config = dict(
    train_examples=24607,
    head_dim=32,
    shared_expert=True,
    eps=1e-08,
    steps=6600,
)
Rows from block 7 of a small class-conditioned image diffusion model, named by matrix and row number. Rows with one number within an expert belong to one neuron, the router's apart. Each number is 500 + 25 x the weight over its row's rms, rounded and kept within 0 to 999. All counts start at 0. Numbers have three digits each.
Before each expert's rows are labels from the 100 images, of 14848 (inputs lightly noised), where the router gives the expert most weight on average: "top examples" is what is common among them. Only what is clearly more common there than usual is listed. The data: retinal OCT scans (Kermany 2017).
# router: router (model.blocks.7.mlp.router.weight, 8x256), inputs 172-255
# gate: expert gate (model.blocks.7.mlp.gate, 8x256x256), inputs 172-255
# up: expert up (model.blocks.7.mlp.up, 8x256x256), inputs 172-255
# down: expert down (model.blocks.7.mlp.down, 8x256x256, transposed), outputs 172-255

# expert 4
top examples: finding: normal
router.4:505496506476467503514484508492525481481495523473532511513477578516510516535496554503485523527469518504461515521500500474476541475501488547501503478490474491511526462504524486508524478476521496507579494504507533503513517472519513505500511446501502463492
gate.0:515493515549519529531473528480471528499537447510479490494456515488488503496495492490481530476522513501458523508501512503497488490490516512491510427536493533503529536497511507490495485518452484469477520499503523461497510504505530522491535505511542500512
up.0:506493495456513488493513514489508509473505538475544492497521483515558555479464475542471545477534458488559486498520523499510481444470533512473515523531488489496476523491494485513478539499490495456476497473494502512513488477491520516434458462499514466549
down.0:488503534462485511487491513512484477495492461538511527489511460477486522473519487524494477548530518502496508512451484496516532486451492528527503498484531474482505510482507488497439544515516518516455500468459473489559503480496501501529500472480473513526

# expert 0
top examples: finding: normal
router.0:511523482481479516462528515513523525516501587482520541491507414522494506477510510531488510544509467513452506485501527531504512510502500511487516508533499518474511516504432514516499460493478465519474512487490490521530528482473508492563514480502475441530
gate.0:480497508487511468513500524513509487493518453487431477521475512491525488520497496507516479460506514496516509534495515519499528513498495479503499453497493518500481483538541486512490531490535470446545485503495484485487452455529526495498452488522492530508
up.0:530464543512508530508458478514498467500504490526489497488466530480523471496485509466544463529473499487515494503516496513519467488490496505511475512496486514498501471497503472484508528528515489471517492510532503505467485531511461532474469506492529512505
down.0:503499509467511473457445487503508479512510470489458494510534496502491486518503487534497522566540543510461461510576541504505528518496484493513505479459487460515495509519462516485482501511517474497488523534443499539477487502498498505511504471494542505498

# expert 7
top examples: finding: normal
router.7:502499439532474508506487501513423522496517427476532491553502532497522501543518519478489486495483488511519459515526486505517530467496489527501515500498533537547471494517541447528504516461494511498548487516465491494481448458471524515480499520499488503497
gate.0:506493468510503470497529507528502526517521591501516523537514511492525507517501469487491495529501451523472532453525502509454526522534467453487519513540522507493477531514458488486485429488510451473497500455504481518518547508497501462531470496487477513499
up.0:512500487516508496564556476491482485508490536512518506526552529468513528516501484493489475510520484515462529451521505474476493449495475469551523512514466476474536509450466536504539473479507442469449478477501517515514549513488495500519467491485487515490
down.0:507521545503495479478518526489477516468475504487446492468532500501506476491481526518476501456495554538509488504518504529565515482501463448507548511510487506528465527484464531483511544525498476461477525484495475504523479491519478496460528460476500458545

# expert 5
top examples: finding: diabetic macular edema
router.5:482519492505520524483488503489554492516513543506447473479486525496486510504517473538543509518497502466496473476528487520471475578479535462517485494487509511478504482472526487506481506544519524493494490485508511529482524486495464481489537490467482500487
gate.0:485451486460476501513507519515471489495499481479532515475471480499535506508498528476484510490503477522511530509481495497524529440532529514478522505477499527533481540473494467498532474492475430482482458521493501505488492498472557499559478471510505478534
up.0:537494536483506465492534431550504531545505479473507503526497484511511455519486498457493469507460509536485492524509531480482496502521431504491473470511499492500470472501509517481491503475506492521520512498505520507521498521505495547466490484513505544521
down.0:517501523466494479499503495458474509528493513518487491525508515458541497508492514512528497503511506456522511534521486525521547472468529510466486498486468498500557478503477531490536466527502555521518518511481513470540469503485520499498481458480465519482

# expert 6
top examples: finding: choroidal neovascularization
router.6:495491514504483513494534494517537502482537503479496502512481553546489484499515530517491504472482531505469482468515454477471530525490485504511514476487476492521530507499513517484499533481509497488515515498492520500521489488541486503447485457519514486483
gate.0:482511491503573501444493520545483466526533509514492472475520492504507491529473514519521499542515529500464511513502506533490461495488547471480514471508512489526485482471479488549505490569531490529458511511487534513460491486502516535513480548504513486510
up.0:502489509527560474424509503484495484540527502541498466496536477529516495516477486514522487503513529511487517481449473520504481516493485521470503501476487453489473503505478494515538492523506503525484548504510507513427472500492504547520489529524506500485
down.0:475484492532510498558522509505472470483559508518538514494505475516494477517507476494524502506517475507543510489527523507518511516510516460501518525503492521494509509457582489511518468523508512495498493442464513486511493480471480509524490492496511544505