python train.py --image_size=48 --arch="dit" --head_dim=32 --inner_norm=true --lr=0.0015 --eps=1e-08 --final_lr_fraction=0.1
Rows from block 7 of a small class-conditioned image diffusion model, named by matrix and row number. Rows with one number within an expert belong to one neuron, the router's apart. Each number is 128 + 32 x the weight over its row's rms, rounded and kept within 0 to 255. All counts start at 0. Numbers have three digits each.
Before each expert's rows are labels from the 100 images, of 14848 (inputs lightly noised), where the router gives the expert most weight on average: "peak at" is the part of the image that holds the peak; "strongest on" is what is common among them. Only what is clearly more common there than usual is listed. The data: retinal OCT scans (Kermany 2017).
# router: router (model.blocks.7.mlp.router.weight, 8x256), inputs 0-85
# gate: expert gate (model.blocks.7.mlp.gate, 8x256x256), inputs 0-85
# up: expert up (model.blocks.7.mlp.up, 8x256x256), inputs 0-85
# down: expert down (model.blocks.7.mlp.down, 8x256x256, transposed), outputs 0-85

# expert 0
peak at: centre
strongest on: finding: normal
router.0:143127133071097104167157134132152146146132148094088148096134101119136137102093198119136211100142187130166103095152129161128175138152164130119116169029067155171160116124119122100169104084133137124160116108120114155089096137102106094167130106096161134184129126
gate.0:109120188140132109096158110068106118083129169118119136175105122109097044148117095148080128163088138108165144163162144199146128109139134084103138021183093096200135142145131159199113115178089096137099133116123119104124172118156122182103094155109086150146168105
up.0:153139098147186096125118070114164106169149166063110101131157121116053044120077081148116129199122140167131153124136111131134209104049170141171196168165180101162154114121095094101105129176160119153124115142146166078192140107158102168165094129144151162113125162
down.0:113155139191116057119191140078122129106162119091126116105112144167141133049105085145135165099140041087105068155104151178099107142044076104075126195179118114090128125162126114139152114075104162144192095109140119107121020159111116168129160174124087203112111136
gate.1:133182070152123206146137101116112116145093147144143123153147138129137131157113139120102198130144125138136125085115140067087162097152123153170134147146151112135170096142133143142095100136118076088232115103145161089101073103062069140158117104174133193126186161
up.1:163146162104103145138095120096124140140075107047120144124142179112166074115135157151127138156103118120122114117126157159128152100119173159140154174168072061142163110125151117119142118128142072142107108147135162112115161090085058158116116188134135146182191140
down.1:057130179159143100114164107098119149101090118089142055141182106135174104106143136101168201135129091145115124182162129128085090157144114124124151174143110123101167078158123158156167107084157137122167115080139126134177125124107157124119179114138096153112098089

# expert 7
peak at: middle left; top right
strongest on: finding: normal
router.7:135168120122113118158079100097124113134066138143140156171123152162151140117151166140108141159079113144108171165109126117125152151124204161147156104161105074157132183096150091144084122213107127128185087069152137134123166160114131165127092167136061158189188131
gate.0:139123065154117076147156198081149109109138136080132136141097130108110122044125122096139196139145209120133092116156095137074180129102117148111109178107115141182141148155134104141164163063121163159077109160113084127105106155126119169085130149153136155147141133
up.0:123126073113115111139155162117107133128163158153167095119097104137081140145110083137077159128144202116179106102133120088148184135105120124105121199078088087097133070095102097155069124133076148155135114173116138128072131072160110096122143121146196108100153135
down.0:098163030158097103146092080104144140162097090154127093144064112080155136167129094160114184096153100103130090122121101121141113103137094172116148102157113159136153055156145110155164103149145161132117134065115145124150143167101175136152103160155139126090158143
gate.1:102145142168144061118143182108123133143141154116164166165091151168139133148106134086129155101135118147154109116100169143105115118075075115135097145149174224130143173136132160165137150035073084117082083066120145153080145117106128080138136121097088125117135129
up.1:135109113128132096150121146093146094147123141142069131145172136107117141213147132140172142131093092143094146163109131160102116161148093068164137197113099214138112117123093127121129109101197071086098145140144066090154210155102127083161148090150120119116102139
down.1:088128140107136175165193115111150104112108100133103123155121162161151139227120195157121142154143109115117131106125115027124121083089089112143120173074100124132110180128137125181110134173131143101155121185126166129153105104154193147154145168129154115132144095

# expert 6
peak at: middle right; middle left
strongest on: finding: choroidal neovascularization
router.6:106157123136142023103144129151131137090135104155152158126121159111114114061118131100101145138118099085148149167134184086134164146102026104162121109140138162126108130149077140156143142187090122132133138119132095130094077159164220113135137103136061088057133107
gate.0:068122182152157166077094161103177168139161129223119113067144122085089098135141122120186124159063160158106199140107110120155145143124157194139152072172168067073127133087129117120118107137162130124111154128137132102212101118153086166150085139133153086136132163
up.0:114111135170126149096131166084193118108138087186107133097155089090083151158151094168197074157109144165100182165089145176136124191059111176146133111111130095087116080087118109136118141097202173144105142144123131101228066108134097173099114118114108064142115153
down.0:103145137140101112133119101142114137138127147136163143107179103133172135163110137173085131165167116077137185115122100112128032139150129078126135142114100164174170132086145216146109165147140104142206150167128113126132118115139113085134170137182151144112151164
gate.1:117114103152121191127039084141168155110114118139147077100163124088082115047131119142155108165144144134098170149139064068112088127181139150125159198148146124133129139142147178096121107241178152100078124097125120133145118153123134107155124124112170137213127159
up.1:117137102107147117110170132162102123150118187116121091098157117153154094222124094115135170124177097124184129127132089083151127134054164130160158109131125132158185146093162150141148124124067030115130133137175141101138175134113097122143121115105109153032132142
down.1:123131125155121059174057151167126118145142172079123108127103156135147123065155138119166158127107060149155131108086031051118245105066116125156163025112088123146143132162082077132164126118132128152164162168047109131145102118092100131115137163163113115152162117

# expert 4
peak at: top centre; top right
strongest on: finding: normal
router.4:126140131128126070111137105170126108085122143136137135123135132148128119014137151134078137129144089112128146134141196084147185119048081123119106145129146233139091120173086103138115095130094158120174125135115131149102086138130183122134148106130025141147129117
gate.0:126154083113101148141067155088143148197110134154128146181165125144147132128153142126146083131089115103137187183068152077136104103116144159119094177156113037145144169108159180159194138117178123118150135136099125129148052108092103146122167170165211132122155175
up.0:135151179104130089101082170189170112075082168077087111103102141120155204168110130119128123074155136080177155124117081108085128151166078124101180151106081197177140128093131136163204129129123165135091113152144097088124172085160183129066159110128081109138122117
down.0:133113127122155161120180053150115142089097142141110068126168092155111142151113141086091157077120122138106113130156175074139115103143149149157198152111074133080193109079152109115078148069096090159095106070135085137083091155163063131098087096119131132152132112
gate.1:133115131109120212131063141219144140097116129097103138135133105091107170173112069155176154143099151138132148101137139078100129128176164125136151255095043142152108156101162163142143160082162111105145142097135121108134016112152047127156104146061129131190178124
up.1:116135092126138225104139108189107127109111103095117111114120109086122150134141074157142137163076128149104150090171127142114127105160174129133134178105100149127064183100111135097138131181168131094154158030172097105109117078174123075146112112104161131118175168
down.1:201141129148138025101144087157126110101166139163140143099121113155112161102118133121164159146122132141143103135144157231104124159120123134101123182116084166117132173091115125117150166036105150177158149159110089179114118114151113132160137158119085145117136181