{
  "conditioning": "class",
  "cond_dim": 256,
  "num_classes": 4,
  "norm": "layernorm",
  "mlp_ratio": 3,
  "patch_size": [8, 8],
  "optimizer": "adamw",
  "learning_rate": 0.0015,
  "beta1": 0.9,
  "max_grad_norm": 1.0,
  "lr_schedule": "cosine",
  "warmup_steps": 660
}
Rows from block 9 of a small class-conditioned image diffusion model, named by matrix and row number. Rows with one number within an expert belong to one neuron, the router's apart. Each number is 500 + 25 x the weight over its row's rms, rounded and kept within 0 to 999. All counts start at 0. Numbers have three digits each.
Before each expert's rows are labels from the 100 images, of 14848 (inputs lightly noised), where the router gives the expert most weight on average: "responds to" is what is common among them; "colour at peak" is the nearest of a few named colours to the mean colour under the peak. Only what is clearly more common there than usual is listed. The data: retinal OCT scans (Kermany 2017).
# router: router (model.blocks.9.mlp.router.weight, 8x256), inputs 172-255
# gate: expert gate (model.blocks.9.mlp.gate, 8x256x256), inputs 172-255
# up: expert up (model.blocks.9.mlp.up, 8x256x256), inputs 172-255
# down: expert down (model.blocks.9.mlp.down, 8x256x256, transposed), outputs 172-255

# expert 5
responds to: finding: normal
colour at peak: grey
router.5:517497471512463541547544529534460502458510463486502524528463538518505518481507526502524513481486499511437501458518461499530511519475500511504536506497510491530509464493477471511528486521515494497516534548488498523505546453522494514490487468503485477539
gate.0:493511502514534473486489498500513487495469508489497485485564500504523514476538498534543483443522482503477493469513477463499484489506490486541470555452475506433535517476500509495531525456529457516493495528506486499486525458490505533501436471544492519521
up.0:482509516504541469493461533498567481518500603501519497478499465503528511536480495547480488490519516491539500547523502495510499468512524500498478514564478480515497510506461455496431468485517461499521497478485504500518507483520488493507487485532489475529
down.0:489506511479521517558544483481504516511464527478521518518522503486495474475461458485477505559491541482544514570485524490571510457490494484475533480513484502459476497489585488480438451459529479519479501473496504530463505487506496505515431569469527506493
gate.1:520494510501526465501512470485473479516487480576476538486558495522509484482507479506503500489520580510548476512508531502500495529526506460527481509517473506475504498470495479509498551542495502503436468493496473504494457499467496484540484492494503538505
up.1:512487498508516497487544469504445486470483488542525514487550524480512533474519497487512528515507515485551513484456490512490498493497499476487489528481490507509550485462451483490480528519511482472475494472508488535505479521490498460489500453518489534507
down.1:524475490448502503435492499514458529497519492477439461516509471512531514498511481511530460496500515498505517489533463475418494514525485491473508479530519528517538509474464475513555462502511508519520469554492494472494533514496487480494488526480459476494
gate.2:489477510485526459474459479527493503509449552507496467478487532459500514530480538523513475483476525496547502475526519490487519477518507458497478490557480491476518543492506506498478518521518494535487513497414470508502538516490465516446497493507515487497
up.2:553504539501525539516503499510499523499476472499502547545531479521476479506517467491499476480439508516487534503469489499480489513512469518527474502522522458519497478526475554476474547494496460543473558491496494475495501488516476508507499453492532517469
down.2:494474516536519491498504533524500529497491506483507483507510487494566514488494499495513409474514512540495494493527503463482477496501464477466497520494503538505489516458476489552505462462527509545502496533521502465513496539503507492499492518462459534537

# expert 1
responds to: finding: choroidal neovascularization
colour at peak: grey
router.1:505501510548479464514508498475527512515491474523470512487466536496513478501485461487510505450492516471454484471518497501502502528474485511487475481446471493504503541502502516510528497505456501519502534459515499548450464527536507473554494520506505473454
gate.0:538457496507519509544498512517503478508477479503512524502454485541451484491515517492495472505492476505511523458543497501492499472488505513458489434495487494469482526518503493463467521534521490470525550453488503498550498481511499526480518482545478491527
up.0:521515493470527503486495501513493481538500511460522452502557548478532459485493521527530501483523535498462485504539491535475510529528519513518485463522497535483508492509509496521517473460560499525469465522499492493487473463501456511475508470488503525490
down.0:472491538547497471470517551494474485447459466511494489497478477504509478527490521436460520485489476484479524523486505490495498501512493451543509470505500489533513445498547525493500499479524536557468548512517484463550497513532497553503498497520511508467
gate.1:514514501503552496448501487501481484478507465514538455496499512489522491485505522547508496501519510478489497513527538508537478498483502495512476503449506518462541495486496470494482533434501511452508460472488475548486518523512462479484419481491483536514
up.1:530472489469447531569475515495530478540476560509455573467477514521493552501498510454525508517461496545508500491503489533480503497511504490511543466523494479510481544504502529508494481536500483543545513558500491489506512497511543528494512493503495483500
down.1:516519497481508504572484495503524490469498527494536479518490506498490545467489517500486508501508511460490500476519523496542500516504496495463486484560511520484456520501494523485495470514510505483485481554529523572488505517503573510476455547499486506497
gate.2:458461504488476516508487521439509451555522493544494465465504476524522500491502528537527481507508539515507496471495495465516528522523486495452539458481477530482486502518484496501486508486513540485504547497496470494530508484534498507510504487541513435465
up.2:523507511499533508489485481514515529443462482473504514522498525475496495514516483489479541514486447540523517556544468518491466438467505548495474536548507484546489472473506507484524458530476453504536481490514515457478476493477475485500472542472501504537
down.2:474457495499534492513512458451500471541513469538491467442523504530459491491493531529513487462482489524498481512485495475504483512503502499545522535505469538472520450479519506473509474496502532520487532468494520479519498474447499509502501525444487465538

# expert 7
responds to: finding: normal
colour at peak: grey
router.7:465524502520500510497446494479459513508492432528516488502506555515495485468490468454503503497503510505416493529543503488497509479514519553509501506531510519530491494567541486464463525487512507489531456483495532491497484497486478540474473467512527517519
gate.0:493513525467460484520445507497488507516498533556519530461526524563491567470493472515462522544507505491541497512492475497515551516494465516503513530526483475493486501488481549462521513495498516501454505520485518470543509495480526478490499520500505476498
up.0:478512483490470502504456530494524502481511471487498487494486535548468457470464503445494513546493520473480514518497473521520487474490491502466500515520495492524514520497478482520514497508513555448491524519522546495473506496508482492490484439503529475527
down.0:510538494490485479513481533502492516498521562522547513489468484499512499462464515474498486460464495521512516473442474500497523525503480485521474457493508489515552511477501490511509541505460497503469464515513477432508484501532472514494547549485453478464
gate.1:489483477469532452468507484495460506550458503491482454441515460480537518487518486480504506482499517532521481453481494541484481502527507476475500526506486479495511509535478502557520505526528491497518498435475495483481487469480521517557476507518504498484
up.1:486487500496515502494509467478517504494468472525541521511468517524475480478507523490519508508468517533528479470533493478495479538525487519464506475496529443497502463495504496522483464529532551526504537475508485490530496531490515478480566537444488463490
down.1:529514477420513544479483473492508499515514512507497498502529505502491496506514486498475470488470510455470469477522479507542488516500478481495463454524510494532515539491453517513525470481487462473549466537510523547548500486505516481484443492475510526515
gate.2:516472505476478509487515490490515518495504480466457503467517461513539533517522517504494491477485517506578517474539486465557512485508468489530532520490515484511486495514516542478534467492491452502522520503510468540516490482483501496517497469505483506468
up.2:503501529513496539512525497524518505513477535507538537465493512489488502517482495479482473507487532505432516493495498503447490534519497523517540483548490472461498487490477498483515477505490530503493486522508503518431481485477533511522454552457479452467
down.2:469487490507531485550484488497499499492460477454474524494545475496490503525475503526436512515512478495490487511509501486553480497478469537494548481496507523472509477509508474514476491528507472473523550494537539516508494490482492494503483485479508507512