config.toml
horizontal_flip = true
conditioning = "class"
arch = "dit"
num_classes = 4
norm = "layernorm"
qk_norm = false
inner_norm = true
num_experts = 8
expert_mlp_ratio = 1
patch_size = [8, 8]
width = 256
eps = 1e-08
max_grad_norm = 1.0
lr_schedule = "cosine"
final_lr_fraction = 0.1
Rows from block 5 of a small class-conditioned image diffusion model, named by matrix and row number. Rows with one number within an expert belong to one neuron, the router's apart. Each number is 128 + 24 x the weight over its row's rms, rounded and kept within 0 to 255. All counts start at 0. Numbers have three digits each.
Before each expert's rows are labels from the 100 images, of 14848 (inputs lightly noised), where the router gives the expert most weight on average: "top examples" is what is common among them. Only what is clearly more common there than usual is listed. The data: retinal OCT scans (Kermany 2017).
# router: router (model.blocks.5.mlp.router.weight, 8x256), inputs 128-255
# gate: expert gate (model.blocks.5.mlp.gate, 8x256x256), inputs 128-255
# up: expert up (model.blocks.5.mlp.up, 8x256x256), inputs 128-255
# down: expert down (model.blocks.5.mlp.down, 8x256x256, transposed), outputs 128-255

# expert 7
top examples: finding: normal
router.7:133058156109085096126132119154105132160121160120135146140130125117137125139136091105111137107142115148171123139143115117161116128111130155134082140160094167118149192151135121151064178170126114084133103158116143112148128121144131121127122138150108154133120147206138125132116167127192145147074127129149100153141110135119145089161129153154101125143165147097124135126135127114122108081134
gate.0:139097119096106106132128240139100124127173151110150115094150128151116137127143152087104137125124111138142140087136106130098133133151137129160157156136123112201147075168131147113114140158118092086135122097109133131187136128108106153113155155112106144152121170192143129161108106100102147147105120162166109140150092130127113126116121146106105124138182139113149131140141117121188132133134
up.0:070122130157138130126108137109176131142083116138129138116152116133106136072124130139132113130101155114117108126113137135099113190098103162110062102112143145133127192188122150125111104158125102150139141127125114085119066102122134121094125123140109110137147112165119124102170073109133135170115095084113131143085106162120128113122143129113101136148151127163146095136132144135161131133155
down.0:121075129142208094157144175160083113114145132134137165138102131117148156168154105130116123115130122150143153110151133115088141199129140135145155111120103047144118099136135133181095108117130153140145153133132133121189153165133136148127139150121158141119125139128122147173128134154094124108101145069118158074115120143139132096106121137102155135105136170133130142106049154109101129117109
gate.1:158156088117188129094118117125099115126121117112151096116167104108123136130138116148128136163128113113079157135154158130128123112127102129113065150090141104130147105163134127117159080114150141112143165149136119119163119087116108149107124147146144162157134161080125120087138104152097104131096135129147146085133178151150151133146163098093125117121122116152173130153123107093157127151141
up.1:128177118130150148162097053099130127079147110140134087103135108148127113123154133121105120114159157127147140109109115152125138124131122075141099122117138162132093101094140112105116129130140096168124097091174139143124137121120135111134129164148144062109094125100124122133154134128104134123182130134135151123131153129115091131116138155118154172105131149149171104093148094113157111153084
down.1:122108104123058106118145168101127132111106159113126172110141107137137170139144120162148141138121129114142129156117128098178076151121140116151133114146127103109139145109109138214096168144124144077097163102118124127154120117109130150117096126141128139088131128075116119093149113121164133161094113140113115096118148123148131116168158120140162105110121100122127107134117152127168141172140

# expert 3
top examples: finding: choroidal neovascularization
router.3:129137141141169107093159117157085146127152123093142143107157120164107102129151097133138125119152153141105115132134092138139132115081122135119097104127131066128139227098118127162115151107137107142144141126149131132139107122156097124101097134163099116113088119198132110169144126137139100129141127128126109122139117134115130135124186123154148141118141153137122128138115113112143139107110
gate.0:108107158088119111123110157066117155112149130165139167141136122146105131129154124164150118090159114127126124120117134124103143122129177123165117091177116152107149141173135105104090117133102056145145113126101111139124156159122123194155138122135130127088111178124142149142128134147136124136126155118137109157110090125086148072168164150155128128111184141140136156112096151105094155167107
up.0:139138110141090102119120103130111090120122112155117143127090152174091139122104155075145124129162125132140118136127150144151131128108088137131104113144124148159098142092113140099136173141101142149144151141121158184164081141146139133137141118145106085153108117180092107137147131131149109115103110116106105124139132101131133149112116083094130119140153152147166123139105122161128119093162
down.0:134248119150124116134113082144131146156145101112112054141153100134120091166124118116141124140075147161106132130138114130079130109118152123127101136137121171125125158123142122132105139116125170167129120087148150079143151089149126150124158117129113142106124138180107087128126143097140147126121115097134141139119168111150153152108132130123053114125109156172136180131134153101142158100136
gate.1:118125132153172146119149163123139138154181122120145102115123123139121116112100146133154155168112138088104132123110120141182133106114114137112073139145128117120132135167147111095150097123107146154108169139114093131116110095132095139137126129136167135167165121142144081116100125111144114155116087112114083097157122135119146146136148138134132133158137164137174138092133118134128109116127
up.1:154126161114099112091109147118144141105112119155142097111141103155169135167136145103096091123123125119168158118123122119120123099165154131149118125154158113090119134094146169170121114144160111082151141146132110145102152144219116161176112094139094148101153099131106145148156137113111131114153117105130147137114123110093107132110138136177132115109162140165129151171142167148154132160108
down.1:100135135136147108122153147126181115141095147117110126113139095177075097141140136085105101130145154130069152137121094141128115117103146119135160118129135125092151076168093125073162106116144082118120106113107147086095123134111111143136070117120130113134112153168104160092122164112123163105120112108096095132057111116147139154092127134124097131119141114167121139130134097115109092160112

# expert 2
top examples: finding: diabetic macular edema
router.2:128105141119138121111144207147185136117097170046114165121130123149118134127141103132128121105109093136121124111123119123152101109105159176117042120144145145146109104127138118167135117130115141135111109124121161122102134155151105137120117127165068160132154096131136108105115142116167121139102132092149081143120135159126102045137104127078146171146111114123129117127167115132104111126126
gate.0:101134131120107166115144057143109134184101098095108129118127129114124127124106148146118140146098141153134132114138167091105119061127107100134102157121130150105173121115103126133121144110126142161144130121070118098127119093151133146143171130128173089130130158092113125137111119130089139105156097172112153111127202105103128135102129104166147119132088115137109131124136123132133132131097
up.0:114141148139101116126072110113098134132144102131115139132124147084130116153124086129099161095104110131145146135168141170137119092115115153124110117095147135113129194137103129119114139113133156169143101141144122115126093128131121117143143177141154084133137136111129129085102121123140102103137127167086123130123124123134108145157153084162132158118143134117116136135110095113129102100105
down.0:114081157073137081116114105173127110133106095173155116094133124129152052114136132120126110122160153132123140088105087127152189110128148115153077167127136163116139133145109118164132116122129126115149142143133136150134119135113102172133107131085129167110139125143121122175127153142123135064114119141086163143150124153112093114156153142135106106120172152096100151091147121153140138124117
gate.1:091128133154101139152100148076140114104169150156132093167112133105157128126144108157122161127116085162131146120144142159101149198120117137124199146093116100130114128123119132104156170152121146087153142138106106121157096112105154103114135150084115093130146150130136098101124135146089122133144133187148176135119105107115157138118141126135137129118128102096139123131116060099173142117136
up.1:188102133074130111132148155168093146130081100133130139098143138140144137132135130148096130172146085101123132153154129148155130120149101147128119139120166150135152074129136129119115154097148125125131143145145147148136137077144134161103131141187123168134143136066104144089151125119153107110160122137116135094157171126186137133119071161134113181126152140111139145142118167139154125109122
down.1:127183060102095136111131144163124152135126116159125131126113153170115149122131135132117127106110139110142102159088136174106136079123154130122119101123138149129140138130163130133112129111138103054124118123159125123160155140144132114134058105139136166134149141124124130105111117105146137140121100171111087162130138159129139088168135100145157120098098120141150107125093148138104055098181